Rows from block 3 of a small sound classifier, named by matrix and row number. Each number is 128 + 24 x the weight over its row's rms, rounded and kept within 0 to 255. All counts start at 0. Numbers have three digits each.
Before each channel's rows are labels from the 100 clips, of 14976, where the channel reaches its highest value: "strongest on" is what is common among them. Only what is clearly more common there than usual is listed. The data: synthesized solo parts of chorales (CocoChorales).
# conv: pointwise conv (model.blocks.3.conv.weight, 256x256x1), inputs 0-85

strongest on: double bass; note A#3; note A3
conv.33:121167122152151125168123107112142103115091177093113107171124127098120112147092068112166117083144133122117113160110116134135074109136187135135119167123107105125148139116089122140118120103146149136126123136098159159118167116125114118138152124130135191141156109

strongest on: trumpet; note E5; note D5; note F#5
conv.77:117166132086153128118165117140119186107144116101134157096228133128098118151120141119147139135135146131113141133125142118127128149121126128108126103115129137143131145125143126133122157131203135123119135135100138113115142140122155133123255124134151215203155126

strongest on: trumpet; note C5
conv.26:137138137156120098159104112098122112120062125140097149142159111123172126147097145134176091063089168153133135133142139109164139126109165181150113196124118105182110112132104132121130156102129120147183139136102139156123151122108146136153117134192158140156140129

strongest on: trombone; note D#4; viola
conv.148:137115120124141135124116193127121124131128147157150153123131118150085137116098166117115183130124107152093112118178130139103115138143110102158140111154083101113143131133138134150160109172106155095112150099109098166122097164116124127144114128146119112124106127

strongest on: trumpet
conv.68:168151113151124112151120130100120104144114114101141169119169111105110092169114120145158113105107162108116092155134103165091193158116131150115160142140121131137102120116092115126097129128095115138139099145177145101105124128124131141107116148151095205138152116

strongest on: flute; note D5
conv.30:146072111129116112120118126168157118148177125097135149108091115115119117178132115119115173195128135122137121118106158099132150132133138096123156160137125127121127110157181133124133095129146184132140134069146132100120161146124128114111127115141208159102162173

strongest on: tuba; note C#4; note C#3; note C4
conv.63:127124172117121094121092125122103137153175122128089138138163149147146177114148104119125228128128102117129118123120149102121111113145070118117152110138135127122138148135159130136168123131094139111131158104141145143106163127100130107125113118073086109118122137

strongest on: double bass; note A3; note G3
conv.90:164172095126092119130110157088109108131156132096171125121090105103107127102100141124109143126104121120096114139137108097115101149133081137131177166149109105131138171131122124123157129129120123109144117138126118168131137163088111099130146083122165162108113141

strongest on: clarinet; note F5
conv.65:113148117093151104091146119146102124099077145088125118106126177141131128105140106112153176066149151114119165120136152123165121132125145104174080113157125143097152114110125130133149098158120168108094119101110133158119150157150110087174077097134163089118090128

strongest on: trumpet; note E5
conv.220:149112121115134125134108119105124138139123154149097123136156098107124106196094136103138158082109141126112117117115157148149109130146084128122132142098169134140096071097104136125151165132121144121178140107161130119142178134118135130104161096082148163111099085

strongest on: bassoon; note A#3
conv.189:135111088099144127090093129139119121179119126127139134141110122142118122133111150135081140149107105113119124138155078134139144130135100065140142169098113133154126122118145132119151055121129078142143111191116132131119110119102163116089093115127167112125102127

strongest on: violin; note D5
conv.201:139116113142135075115164110136120127121099112088210146129162104181102145119097113146129112166134128102118094124179135086153131112138183133148110113131114112143131143119081141095108123126111112108129101119122122128147126150093171168100129161138116148133120122

strongest on: horn; note C5; note A#4; note B4
conv.188:116131179126132133133135144074122148101085102121162142121138131159166149141118104140105117143145094122144129136128103109106124166137149107128130160146106126123160144128112145119149128103161097102112113155090136124110128110129178183125141141126133126131122122

strongest on: viola; note G#4; note F#4; horn
conv.39:121104139124150103118107153162112131125103138078111131153120179136129098092128128103136132126100124129126163146120088096104116188130151108112148159117117122136188148152192127162117098122166091132110124130131138174120122145107111109090128115121173173120110138

strongest on: saxophone; note A4; note A#4; note G#4
conv.117:139132144127081112106093145155115096139093113109111132117109150133096132082077080151170148060107124133143143124131100123117130133112138146130112167086081145118136115121144123167117137143105121142119118120109160152124161112117115113170111093130177105110155111

strongest on: horn; note A#4; note A4; note B4
conv.127:070121128106126114147098140074150126120132092131141112137136124122147130117131114090119122151112101116094141130159108116127132147140100134150166127160114126116135103119115133123139115116134120115108127113118156145137113115126129126186148102189117152095116103

strongest on: flute; note G5
conv.54:137138122142152135123089120141137101130110113095103149167153155119105122122118099121086156079166150134132122166129099117166141126153118143102148155091083174126162138139085157121130123124107084162135116202144136094123155116122119128098073110120148150098153106

strongest on: saxophone; note F4; note F#4; note G4
conv.214:116093132130119145113149125126121175113101134088135106166178126108139095102156105099169092150143141132121127117114159134146113107137135161126112102125124131108135126114122135107141157106135180096112116119159105155160217109166108140152090121126131142103175140

strongest on: tuba; trombone
conv.211:129125121133144129115082165119131088133135123144154098163101131142176124133144215179132099166125146156110137129178113127134173170114166147179136149131147116171110123122123121105135119138147123100119181122164112122128130207114125120111101140123096136133140126

strongest on: tuba
conv.180:120122148091177129125150158101141142124149123123188108117127098146115126148127138100136144122094120110119135117189116132106128155146120087137115154166164168133093122125141117104146095134131139072117134138158154181114120163153133112072149118097093110143105175

strongest on: tuba; note G#3; note A3; note F#3
conv.119:102108134122128130129119128082124102124130115111100133088127127094213105140125146112135133124134124115086140135136129122144117115223103145206146124113130120134135137141138151109069136117100180147136100094101105144115114114119127117111119127122140098095151184

strongest on: bassoon; note D3; clarinet
conv.137:146116132098128100120132135144132135118110138140093109114091189103081089160077117120133088099118114108140166083169162122098121094108128173092128153061131134114131141133128125148082162157090138154111091123158132111129155124160114117125064090115140123119131134

strongest on: double bass; note A3; note A#3
conv.55:122143103156140116158124100127136106147165132161102139093132110110124123140115107147100122154157138111107122129071104145100126143133162175106153158144087138155132138131106122151137161147122141128143080120146121120098154151093134121130150163125167183120188139

strongest on: trumpet; tuba
conv.6:103107127100135097140142116104129115134115115101111110155109110129178135151123143087133158155121112124117124156150130130131102138128104168111155127099137158104141125144126129114162134129095122142160121152096193125156128109124125100157140106109110078132085103

strongest on: clarinet; note F5
conv.218:136156099107146120100145148127135133111101152114130100131084105091124105144111138120152101154170150099101142162136119114138136134131133148134136132157166151163078099099139152151083117147109157101091126146136138176107145163133098107152104085106144128128120116

strongest on: horn; note C5; note A#4; note A4
conv.245:147112099160136134143139074130116129149132103167153129099162093069142089120108136086169118093110154151103111107094112161113113101133121136131108112105131130120073085123105122142152109122106103114122160106116137085132050122125145167158162172140082119162136110

strongest on: clarinet; note F5; note D#5
conv.10:103109099142141135093109122083111141080145139124112109131131161073108094133124130093156087126136100128132143130094177109158123122147112124110114134115145189111142085131113135104100096087172152137087097113143130138134129118146132117129103125109123102119115122

strongest on: bassoon; saxophone; note C#4; note D4
conv.203:121115134083103128115127138124115176106120158112088146185136064096113112121131117145138138110133106119117114204124174150118126119106095127070137121087120164139118114131158105116113115092108127127099121190143142116121193135141111144105117118128096108121109092

strongest on: horn; note C5; note A#4; note B4
conv.51:105169100118152115117140101091134163133137160140129105134096089082130114113117105124157170139120198144130115123108138158131099130123125107173158123174143159132086121132115121120157120111105139109139145088134135137168123129132136085093104121137148128122114131

strongest on: violin; note D5; note F#5; note E5
conv.134:134084129155107121098158104146090127133096123135179134153145143168143131136112097122152072151123122201151173127160187131142084126142131114112149080108104104143125134148074129111140127146108145130132225082138110139128105125115113090093129133089088141169149155

strongest on: violin; note E5; note F#5; note G5
conv.87:140089093109100163084102108148110134120151130209134121157122157144100128115115125122104122112130109159145161097116111150142108102123140120066127108128079086095128131112150127154121113110124157143129149110138131167112133147114139155152155119126120146153129115

strongest on: cello
conv.195:154136121117141135104113129116120111114114128106109118101122133106126139112148168162145129109101121121187169117087165117164198157123118123139094135137181177174120080123122141115142100133105132159147107136155138108102103130166129142144113129136129136106126111

strongest on: tuba; note D3; note A3; note G3
conv.236:124119122111121129147083155146143088109123146162105123084114120099113148120108158142105146108099095111120148144137143090134118142116115150097079136117131124161096110151143110127099133129096157155118106119120125157112068134131120121129129132135124091130120095

strongest on: viola; tuba
conv.96:163132103137173150117129140131136118135135128201161132173090052136143151161152096117138163120120119119114104163169101089120151139131087080140119138172144156116137090147095132126143082137116148079123138190129147163089136188140131119131134117153101116109102135

strongest on: clarinet; note F5; tuba
conv.14:103122129093129120138129135164134151097103113110150096088083155165149139122156202117146096128137121100209127107138135069116126137123093071123094124122144167126120137150099127117122110099151122147104120174077111095142151140178114099094158119112129099127122094

strongest on: viola; note D#4; note F#4
conv.43:138190139121112110098106175162137111144152151083075129130135139087111113112085161105115134104130138114111139127132150104073110142145138134089175125124086098097092136131166142166156125156122150098138093135108127169132151160123068079128138080102137164107141138

strongest on: viola; trumpet
conv.145:104100123132130144128097157099127133123092151165131134159142121117177134116150134097078156097097137097147169109141097093127129152124166143138117128151106068157126124140126123127142164135146112102106158100078087125129140163121123139151152170123156151146135127

strongest on: flute
conv.239:127156104125150154083116128139101088134150116127159126111108109131105103133119106150126108120117109131066145125129087118164161118116102087130150192119118189107173133139165121088112085141094129168139150149144135108124149113115144116136121119153157087111086146

strongest on: clarinet; note F5; note D#5; note F#5
conv.49:115143115136186123131145162148088137100094105102131110117132163094140113152115136096143117122171099090121103091120136122140141162126109094162071160159111196115145088103103149097097120094149127120121113083090130137107149173134113149115106140126122154106143108

strongest on: viola; note D#4
conv.52:128123087110115141153134154158146136117126126229117143153122111100090132085131115114127191083140145124134128138168128112110126137120104127099100113118120101155109140122167121158141133154089129113070132126142131175131160169114110114183133153134117110132132132

strongest on: trumpet
conv.205:137070118128158136112067150161141121136116117181113121107124120125140115156125109096124144113087148104085107129163125128144102163147164134135132155140192146125108081127149130143146160152129144106152117089138102167130095155125144121119121137095107132135132118

strongest on: horn; note A#4; note A4; note B4
conv.44:129071116125099131162132121136157146132133108159136138136114114117120138147130120114080138126116141124104133124126142159103112157147140130083131074149103092114118155120129132169154113136106144106081095108132108132174116128117147108147120086129103164136129141

strongest on: violin; note D5
conv.157:123129124094118171122119107151091117109128124093156148111127107151094137122164128116145118132125136090122141107172168165145146121135154138153143131159173124151096140131103134120151116138087111135161116139140124093124111174126065219087158166126107111113113130

strongest on: tuba; note C4; note C#4; note B3
conv.116:116104155112176122147077138102125104126074105147136114123125136154149112113184117102069130127091119125141130160099116115123090153137098129122143201086066178157145143186127132156159130118149088171104136142104100087157138120122115137127161124089129136145103141

strongest on: flute; note D5
conv.191:119132129134086109124127130149133135127176124099126132126106118126146106128157151131089129170121127105133107132114155085135119104129151059128107129139128118121130108147173141114093045102177151108106126134126100128139110102125133096119129110115203109141129135

strongest on: horn; note A#4; note A4; note C5
conv.113:134175108179142105118134094137163149118163126121082139118103097116115127129119121143161144141154178176120150151091119124131147116109104142119147148116085105127122103157156120139147119162136148123105192100114125129194120132121157098142100128121142129142127130

strongest on: tuba; note D3; note D#3; note E3
conv.50:154131141120121111108127125087117135130126137152065157150140116117108184124116133120137185116089138105119073140126143117148141118136118127100139124164204140142096116085068128099121115175112175127151098093136124121124138120143106136166125137125088120095131143

strongest on: oboe; note A#4; note A4; note B4
conv.204:113149177125092118082083126109138143101130126161077120160109139152123166107132116171143106136107100123145151090129144108122155128104139101097104159119156109141103146136168120129111118160167132118115066110176125184130128119136137085150094095151152114106113150

strongest on: trumpet
conv.197:137119113097149137144147121085109126133127147108074153143147130099126146134135147123137103104121171109139146117098148142154126091152132161134080164121140138156119104130103130103143166075105110142158124121121131136135136098125125123128127123149146123128141122

strongest on: horn; note C5; note C#5; note A#4
conv.213:157115175128117123104099098098128131111106157147127145109099127161150156122144111139147142099093144135165119110122129141100112087146102139115117148130137118110097132162127141145121140114156137135109110121150158081192110117159107126056113100105113136154136126

strongest on: double bass; note A#3; note A3
conv.138:123152103106092108145132116138159152122119118159105114142109112156144157126117071131107100142124087110130143134134151130104130147131114161162169137134180098113107144145105130109124168157118135101103075157112157102103170116148111106164161140104120131126113118

strongest on: trombone; tuba
conv.216:134131112126150139139138162113122116117102156159124130100119158131098128120146207142109097137121148125113116094169131145120126132157111102135135178137125132156109116117138139139135110143123109125125121141154101163108118170135126127132097080147098153147146124

strongest on: horn; note A4; note A#4; note B4
conv.124:138157139149134141126090137158107112138105098101137113103121149102131106127139120106181103146137125114115141123146183143122152114147126144090147050097081120096144136101159135165118110142110139108101117082091136158177110160137100074125149093117125119100097123

strongest on: saxophone; note F4; note G4; note F#4
conv.209:117082173139129136108102100135145175104094097130110133204142100153150164146152128126093092178118165120131109112127145116129189129132125125131135128123161106185120109176111132090103088150092166107105125094198131105128162125127135138140119099125101146111126117

strongest on: viola; note F#4; note G#4
conv.160:143132119100155130164101133165164104126086125148093148134140107161110161138108126126098127102122142119130106098108119131149117131133140142075133135092089161149150087110069141124149150179105132159142121105121099066126146143099104126142124098117125156108136133

strongest on: horn; note C5; note A#4; note B4
conv.228:146117109136119111100144088147162134151121092124151154097155106133140115118098124150128084110129122093126092137145137119135148168127166104132105146129105113130113147167108119100213130134125123136139088133141110113135114114122152135111113164148133122184148213

strongest on: trumpet; tuba
conv.177:126165111090148115155121114150108161144092132107140115142120124112131073158103154082178136124078188118136140140156115178127135132135116123139142129110113127141089129132188123159171098144129111110135114103088142121099111149129125089075174081131138172173134137

strongest on: saxophone; clarinet; note A4
conv.57:141174100134104119115118139111100125079148110135113113152135134107114094104114192152162128159115143113123096139088176092154166120124186115163119149119139078131124136122110138094131079131169147108106106152136131155111183138118114103160094136147167122110114107

strongest on: cello
conv.128:136149118135123114156122085095130120122131128155097157102158084087082129136118096121139223092138128118121125135102141120130123146127131172107130164132174146134110110156097126136142165132110132114147124127136136127119104137158112115121124157112132127160141120

strongest on: saxophone; note A4; oboe
conv.147:123138164094098124103081112095132128111088131075121116160120149158130126084128117172143113109078116125180123123124109098185141110120159136112152176070158129138102162125115148118115125110111127125102118152145143108119132092123119115183116099123169137089143080

strongest on: trumpet; note E5; note D5
conv.75:096141120063151158111130129131141155106129102113129127090142133120129095074134132097173124128147097117114125111121164120120101138142122154138144129104099122093138126104097119114198135096102122119127127077150124143111148157113126118149201094104137131156092114

strongest on: trumpet; note E5
conv.80:133143123177156109135109117120104114142153100137136124139144113104106104178127126136118186089116151124130143132137129156129141114121180144140158170096104106138099095141102123099130109136122100140154123136122154089113133099124143126152076189158151147114168123

strongest on: double bass; note A#3; note A3
conv.62:110156115116089126148137118144127128102131124114132098113119098112117117124105079091199127136133118122121107132132138104154087113134121126133122159094093094117137113093112128161138085142109110119132116156090178145114133127136126127121147126115129116125108130

strongest on: tuba; note C#4; note C#3; note G#3
conv.254:124142124116165124135123084129095119115159116121155147116123109146186133121151122122125200089147131138088137090162135115120145135102107137120121170180153088123143121129143101127099099144085131127117135118126126119089103180127116104116104118115115112141121138

strongest on: horn; note A#4; note A4; note B4
conv.40:184133140099123121155088125133115121123098124130133116124098114123166120094187209116161126157128139113124121121099152104142094111130112076141109130137127132100122106115112132183116074101142102135123138128071150121158114124157105113112127102099141148155103098

strongest on: horn; note A#4; note B4; note A4
conv.82:123049117113124124127148130143202165108147130136130155139122120107110136138121077131056133103121120116129122141136159098110111138137116123116136066155137101126108121113115137148141129154115131102101122114152109137138145147115127114116104091140134128154127145

strongest on: flute; bassoon
conv.174:143084111099154135119127137157107139135128120110161151060101152084117096127143154092081114147109100124136135086158107106129139127138133108131142126124105188140115131098151146153137115165090130152137115127104096122118103149111114140089113119116169146143112133

strongest on: horn; note C5; note C#5; note A#4
conv.233:112111144168147130110109126100140172132134162191110124137092138129115139107134071097107157125111132122122124102130107066135109126123123154113134104138163136092097119161130127166090100112142120086076110120098106133141099166124091118132087158135087150106168129

strongest on: saxophone; note A4
conv.84:130128141111117129075092124077108109104110125106129129149139136149148130087133116177144143086099101147131120132147153154157159086121155131095118150096139105140122117133078122114125119112123160137127136138163131109119172081151111132148051111158134104093141069

strongest on: trombone; note G#4; note F#4
conv.178:152148126119158129087121118073087117081135117117204126136097126099094131122083101156120126100109110123132139091194102134138168152156062097144116165148137160119123112126128140136091112139133122104143138123155144160127128125119099123100107113134123101092107137

strongest on: horn; note C5
conv.200:140080120194180123129110116130125124133089118115101127124133152124171123150116131115116080120111132128126154066096138140133107127133171172160120168112135087153161123143100120127148154123129085151145124074145091105143137112092115152139092213125145141101162127

strongest on: trumpet; note E5
conv.173:150122134151152155143100089139150120142089121145108120162126082148099160142118099091119119107118128150108078132133139160156130138144151131063161094098140119142131123131067130103140117144131138125106116140127096109120092094128125129135151157114123167116161143

strongest on: saxophone
conv.247:124098139148135082115144135139107211117124154116123131164207119154162153117100115111126101106124119118141124116119136089152132105127115140105113128143147141106127132111132125165134126113124125113092149117147129115137209135118169076117095129127108129133117110

strongest on: tuba; note C#4; note C4; note C#3
conv.194:117112175108116165110120138140141119154148129140111140130125153125123145127143140128120199134110107131107154130086104104101135125153084092133136118173100133139132144109132125123072094143097150140107068136085115118082107130128133122119102130119097092122096136

strongest on: tuba; note A3; note G3; note D3
conv.56:123140104088150167129108121115112122140110128119125117126140088135133131152118141113159124098069127101099128153126180180143103136150106146150145168132142128143111125173106137105149137145119163128166088147102101107096105122133110153074122116118151126220137180

strongest on: horn
conv.217:189129152133139121085124143133145201159098103135154124154148141135142117111139138137156084154072127128154126131139116092138195083128151136147104130113177096153112121125127132163108105118124117113095121114149170131101129159121136141134105106123134129111124106

strongest on: tuba; note G#3; note C4; note A#3
conv.28:131161137118132138126137103123127081145168108122106144106164119088117112122131142119076202106153118113102109123087131094133134126199095102193138140114103126117133153128106139106120103189104174115159107134100106116107156118105116121116100158104145089094126156

strongest on: violin; note G#5; note A#5; note F#5
conv.154:124122147150120131079123136116081147122097098181135102134116092135189140108186127176110098136098120181137103104114153070154096110129152088114130099105135112130097126123098136120114164103145140143155194121112101086149105139107154136117111145120090067112138108

strongest on: trumpet; note E5; note D#5; note D5
conv.106:125083113115144117159132157174129107113079144131123135108127133107130124136108096099151121148144095108131135131161141135133121122129159164107132069097144134114150088123139125139164139186147132137138111111091148164123100145129096125135108062133132099130059113

strongest on: clarinet; note F5; note D#5
conv.229:118154149101127139118166120126172091095126126097098120132058128102112124116166183106124131139167097098105147107156163101088125159126118133126130147154147108114082099113138136147097159123155153069103112116119086169142113138145094085143128098096148134132130114

strongest on: double bass; note A3; note A#3
conv.83:134107104124133113151126171100117114142102150110138108120107125151116124114105139117122132136120138150120143120204129125117100144151142149108147137113114139145129105146102132103150152148121174092120175076120107122134122150138104108107136160096098179136159133

strongest on: saxophone; trumpet
conv.156:141126129200135121118104097145145172104145115143111142145218086098115113147149112119120135139122150111120127131111126119102140142124179155085117133131131146175116105156147126154113140110170173119116138111153143119137163134098141109111170201124142185121179139

strongest on: double bass; tuba
conv.66:138117141100139098170092113124113125116120153132096130147160120155140121160125094105093150164098116095159112158135063153104105132118127138116145155124091149125120125130122125113126135135134126123130073126106161139143150134145123129084166150117129174123152133

strongest on: saxophone; note A4; note F#4; note G4
conv.142:121170114137137141177123122114097137132143080163132119161130090102128132130105125125190188112134156124119134161122076133103112136128146147129109144103151129153118169147118133117110123131107094097158093148130177121106118142125137162118135115080160098131104115

strongest on: horn; note A4; note A#4; note B4
conv.198:132137113132143117119086107135187133140120101114119126156129115108090119128121102122160146114134122103125111174125087122132124144117133134095128151134079131115147165129130136109120134136158131136135068146116136099146113105138130150087092087109164087140103127

strongest on: tuba; note C4; note B3; note C#4
conv.249:113142130119134134120101143074113141113137103122147107135080108104180134126103201129091082169101105155106134110143100137093133148156093109182156158172130101136110166122153162106100116121164131099100173112112107150111129151122136145120160106121129159137107158

strongest on: bassoon; note D3; note A3
conv.103:135116151119139122105114115189131117124132151122087163105145132146115093135102147132085127120114126135153106110111154194132126110102124133107117139081115156103097131104114126118144133130086104153112140164156109098128150135151126140098092162124141096114115116

strongest on: bassoon; saxophone; note A#3
conv.255:117181135115125120116105127156148115107088125142122143149115146138118122133071110139140159121110118116138147167139076119139149120134147117143116127121128145144163138112138133115114151154176114135100090153069166126115124112159098116106131153174178152117149129

strongest on: violin; trombone
conv.98:168120098116139134120109158118096116133124101159162127094152136100111085093136112092148167095116106130134119126152120126130115161124130105172107160139066148097119121113178131176077126100105109126117131112130133144144133209106121161117111169126125139099120127