From a checkpoint of a small sound classifier: 1.96M parameters.
Rows from block 3 of a small sound classifier, named by matrix and row number. Each number is 500 + 25 x the weight over its row's rms, rounded and kept within 0 to 999. All counts start at 0. Numbers have three digits each.
After each channel's rows are labels from the 100 clips, of 14976, where the channel reaches its highest value: "peak on" is the class under the peak. Only what is clearly more common there than usual is listed. The data: synthesized solo parts of chorales (CocoChorales).
# conv: pointwise conv (model.blocks.3.conv.weight, 256x256x1), inputs 86-171

conv.246:551451483501496544568547448515497480515488513485513520507476473478485531484483493476512517543503516489539526494537505484528500512494459481440479476491498422543468510484530495518465484447495470544552482429485484527494511503471485462504483501487519503501505476
peak on: silence

conv.245:472505460533483501491473506514468476462490468479483447474470497488504486512506522527535497442490489490503499515451444498531505504524521527509496509478489465478534428527501504460497506485520452456516477491503516478521500488494472497485513501501532478507471476
peak on: A4

conv.58:479490490485487502518518515486528557500485523490497490498491486477498479500503484506476489525518477513549493538503536498486511482488520491499528538537505500486489482509498526481501482479490496482501488501480505491505489520543466496518532492529500491477487478
peak on: D5

conv.254:490467486480497505468482480519509505492437437500523522479491475470470483476463535519482512474480502511483519492545464498470437536516499481483495467524502471513502506450498476487518479491510493504502546505490492504433505547509495512476491476451501549497524485
peak on: C#3

conv.127:453477487492518486517419552518518492494513534505511507497489505528548488515513564490486554487487514483480520506539512537455508480456475491489508475533475552471496481536513563508516498461518511493484502516499447483529483523461506502465496520522472489495453560
peak on: A4

conv.124:504488449496516469493520525476514486473492525479480463544516478538491474475531483539540529528536492474455465527507515502481503491500483485465493477539469460507455510491530504502546507515503521498540496501491519529512518516499490439525503469514556497485467537
peak on: A4

conv.231:493556474478482487542485514487487478553482486495507466500490489508522517463500548521509520482467473450477454499491493486464526483508493477513517480519464509489553511493485475508528518504476459498518519482441489503487497553511464539492479512495531502499489531
peak on: C#4

conv.40:512562467522491484472519488474489483470489522473474510506545487519480496489488510553486518528460488486470485511459471503491538493508522506531533500474497427494476476516468515503512496549468524476452521543489487535518509531508492484464519488467557505492512498
peak on: A4

conv.34:515523477513486532474525514509493545465489447475496517512540444503476501481503493540498481491523485480508507482478468493487497503514570496517520479556464477466528481467527471482490531585526561483488503530498503497502521536472515488523500507485474506478496564
peak on: D5

conv.98:506485477513528488544476464519542470512468521496547484474457494483502501477531520486526502470489485481479502488525530487517517471502484501553506511512503472516592471523528491544486494463498500490477490464490495504488482525489515471510510536484537481480481484
peak on: silence

conv.189:518532475510473509582466475521517540531492450472495495503497546492503448521493502487505503480459511515555495503535450508482477479500491469538493508491471503454540498487502495551516497547525486498460500522503507479496550466496476517519507528529472488493528501
peak on: silence

conv.143:515475529545537493507519488531497528496467490514545542483493458500493527532492499484509529539473497466504497486528513507495474466457486482511518617523483493492500504577510456509514482475499495516526503505483482521497502454500532476448451508497477508475516505
peak on: silence

conv.93:471484520492452480517530527490504515454507494490494473564505470512494505487478506544490501490510524477516476496484526497484495520454498482518537490517517489491484518459462491461512461508425504500489503517519505507466489489485477507510483461498502535494507498
peak on: G#3

conv.95:503522479486519477502539557490511459543481471515513501494495517474550505475530510503527496539485475484452488496471521520458504526510485521530503528552507522464474500513484482467523532536529510458527498490478505479497490494503451519507514504537472490489488488
peak on: silence

conv.169:461492496445504482565480536503494455466476491440547470477537484503464473501539547511526511470486510561439480500490477485514501499528503512577505503438487496475508476500493485491531489521506492485499521503488490514546541508483465469509527479479486500510498535
peak on: silence

conv.11:488505500504520472493478489485464523527469502458501485473498578496516509502493486511506533470488502522552467547482452498490543479517546507488488547497507494479494498519518492483468477483491447468515510497490483524516513514523509516504519523507498498503515499
peak on: A4

conv.198:541559524512494473478486569462485493556471477482535503501511493488488478499467500513501502527535516474525488483469516465542465513472484475481477471489510527481484469493523575516512569550457519455530507494508462486497497493515504498478508539506458494491546518
peak on: A4

conv.163:488470537467508469493466486530517475483445460486490487499506508477442488505517474538428468467523507488469519506524525474490460499500475485527479477461485529476522510510501517497542469476527514538467526493502478500475467517514554538524488494470472525499475522
peak on: A4

conv.73:550499506517509503517472508532507485498503507498486507494485498481451486470491462492536499477491500501510484503525511481518437474524486488548493506508525455499537493501495488511492466481492495506512502501512575504481494490484496443558514504545539525496519491
peak on: A4

conv.7:548453529517474493492465539495481487513484459485512509507525476492496535465505460491516489465576502476507544501484448502495477516491485494485462466514493521495505484490537530519492476521526471466483526507499459496571491503471542555495491516497461505505531508
peak on: A4

conv.72:518472494446499476472518530502520481522468507507507479505487504491462492495505448514524515498473469479468523503517553493482483527515496506480484509481504495466420528524517496500483499474478509489541495472475478503515495445478489499523489503533493495518494525
peak on: silence

conv.112:497477485525586490503490512484507494514469479508468495479513455474449475489491476523508467520503474483467473509504500492503455502464478480492506477490478449517518485492463483541531506512543495563509532470491519517474519511527462510496521502524540545486529493
peak on: C#3

conv.159:470478432487496521480519502479481483482495536497476496546480509502484508455521513512506515494511489487518472511455527508478568499481472488498498491528537477461477501492497494522487435488438461514483475489501541507535466477471497537523490475489596479479501519
peak on: A4

conv.165:530489529519484503482468529471475495512474509512490490515490493509471465507446469514495511497522500489531513517495488497514502517492490489560483491497511518509504515512482503559539454503472502491502520499495536532563531545500513507527497518488551523482509536
peak on: A4

conv.154:504480503502528533468554519492514495529479516494484533482483521480518514516487478473479501463484451492532487520520495490459482541524534524482494513487502485480482503473493496441489513475467493482510488496490504473467449508519541486483518494474517494511526518
peak on: A#5

conv.210:482485470498495494488441495520532475515441521472502492501459483501492530489522543476480553472505499481506511491534539526462502520504478481503520487463495461524487494500508502475503530457507503495537503488518487525517476524496511462487509472452511510490496521
peak on: silence

conv.107:510471564534501466466497476488504514492502511555504516525479489485479496501524466481462511499508468460524537484474548506492495515476461490545526489503487503488554491514504495526497496502539504474500486512497497530532478536505551492535495497563435499463473468
peak on: silence

conv.19:503496497507520497494516516515513524512470498497506553476497463485505530481488518485517544556498506511518511465548515503480470475468492495495517614539492544510502501604533499476522500475501480516526503487482479506498512481474510472488447532435506506471532512
peak on: silence

conv.64:469552479473481489508497526514486482513543462456478504494496496570472458494481483502500483505513506603485524512488471488501500493550531497513522499495472487494486497497487490449555498491450474477466509502530477509500534499479529479492519483481472470504481512
peak on: C5

conv.123:535483496499501495446488507523488510490472546473517505564487530508537512473487531481500517496503498474499461509495482505515513518465492504508543519493521524502481480515484486511473497474480476560502494493493493505484480459511509506487501519473487482483518554
peak on: G#3

conv.234:490492458501486485485502544510524461534497505489522478516516465516481511508541565501482537479481482541520480488479547522486465516507482476502509500499498545469465510508461486408514505524495461506492508500484491492540442490475479524468469471467498488503481484
peak on: G5

conv.192:479495494483485508678478517510458505498507495491517487525451469480484532496533501484500490468474476493471489493494494494491542507502489519483513499474522506505558500513520509516495505508518526485510499472484500475474504500523461464506492508499513492486516488
peak on: silence

conv.213:495494481554496531479512475485512471529505475493491506473502476502509510536501524480532463523473499554494488497521506485532525474520451505500465503473516511505505512492498497528460512491473470497496493487455496473507515470508516539476526487460557496508502450
peak on: C5

conv.29:497454454495498476497488521521468481516501479493464497475494500495496506476509520493505509514513475467484456520479527497511521500487477480441496473533549403496466481494502485556467477470550480488496487513496557509521487467533551565537505484475525500495502506
peak on: A4

conv.182:498478512493498497457523511514499518532482532478508523487477435512504480470488514501480528515488500500503494467504491509486523498458508449520495565561471525508528493570543456471548488485483482528519498473502489512541479534441515486474460524436502499486503490
peak on: silence

conv.232:513498490461490463476511544494530494505479480514513499502528492496471485474485469528528524496460469486459524522519538484484497530496484495519465503480495489466437527519496494489487501495490520503516498483480508515510486445481484453531476488539496487498498489
peak on: silence

conv.111:567495495509475501485482522438490473550506470560488492517584472465507499481486488497521523489502507507525499465495534513515469544502497482488494478475524463502481506473491474533509509516449490460532476479490523522519503461513484513503506482478553516482520489
peak on: A4

conv.181:482528491490473514522521507525513515519501475476504509549512500492495478534483496509513455533527504646511482469486494496570535516526498498533508499528558450451495503499496506506543485511485482505487483498469493506487530482489512470502535468498501486502494466
peak on: G3

conv.168:539529499484490493476464551527463467524556485506460501517537471516500447508521491533508495486480486494503518519486524515519457524528529503517496544481489490480462507509539488475518487476501475470490526508535533494498488481468466517490520543517482506497510516
peak on: silence

conv.105:456496538518505458507536487550496490476488536495502475464480549483485494502488511497460497486537476500520508572486476494440516453510480555496501491478508527511486496497522501484498481481533532478496516501520515493529542490544537507525467488498513491531515516
peak on: A#5

conv.161:511502487535510514500480496482503518480481532504480489467486508516462517518490477470493538482475506461530456527454435486493559513502504523455486551499505508518482488570501502474522485498469489463494487506518522536538450547498474467485492500476542472494477488
peak on: C5

conv.79:514510502530504470505536462507486509507495486480468500474540522486481491530468492487493490536507524485517487500482481487499467454502476501521448519523487467500511434525493472538523504540543538530512540497510524494494514536492479510476461474454515488486527464
peak on: A#5; D5

conv.52:519452491474510465528547522515510506486505532504501475533507503492488511489543505484472496503491483498489507470543546493514502537506468479556513504497533525466597474515520491465485515523458491472504501492523505501478479498477509490500476510513484502484525501
peak on: D#4

conv.94:499540512575489487502445529501527494543472491501501493499475501516568491486551510478504512448490489491444522514488523502485503495499484494527468514531491516508548503499471488470458526480561512460532479491488539494506442498471453500488491510515521487525500511
peak on: silence

conv.32:504465511513466549537541478519458509472485550491486512475474556474479499508517483480503509560509488495445485494493495505497548491514453533530512533469480464482528516545523499500506478504456487457506483491516530524483479488473478526523475506451516493511496475
peak on: silence

conv.219:485504482483518460500513496509489519477504533513478495488507525494558481488474494444409486490497491474525474481464492502497513525504525509526514520534486491505468472489435508429490504497514496541494510481507484509482491490550500496492489467519478480519486490
peak on: A#5

conv.139:537476489510482508510457481495490495502460446474513469549465505488457466487479490538498489481504496483496478511533520498523530480490482521526468482516533459485528507493496493505519471552474493527516534500498493510474490485483539464489498480503480542505533498
peak on: C#4

conv.133:532474506524473491489519497508516465496503501497472452532479529482462491521494468493491510481468526472488463497510473492496531496510461581487472450453490484515505502482467503498475484459530497559528518445491501535531488488502446485491472460495470494538514499
peak on: D5

conv.110:463466515540507464480493497516495490465470463529526501510501535461485436519513508512465492530523516449463500505480546498494473506455522512540479511458503535476546495478538539562480498504546503505487501494498454472517514498525505492475486489480460503491500534
peak on: A4

conv.207:496522473489492496491516472492510500498483470501495483490502506490476496498478535518570486509501501596512482482458482489528512515538495486507492502480500463521475466483476475493515552509482495514493485488477451489468528475481533507495532456489510474498494477
peak on: silence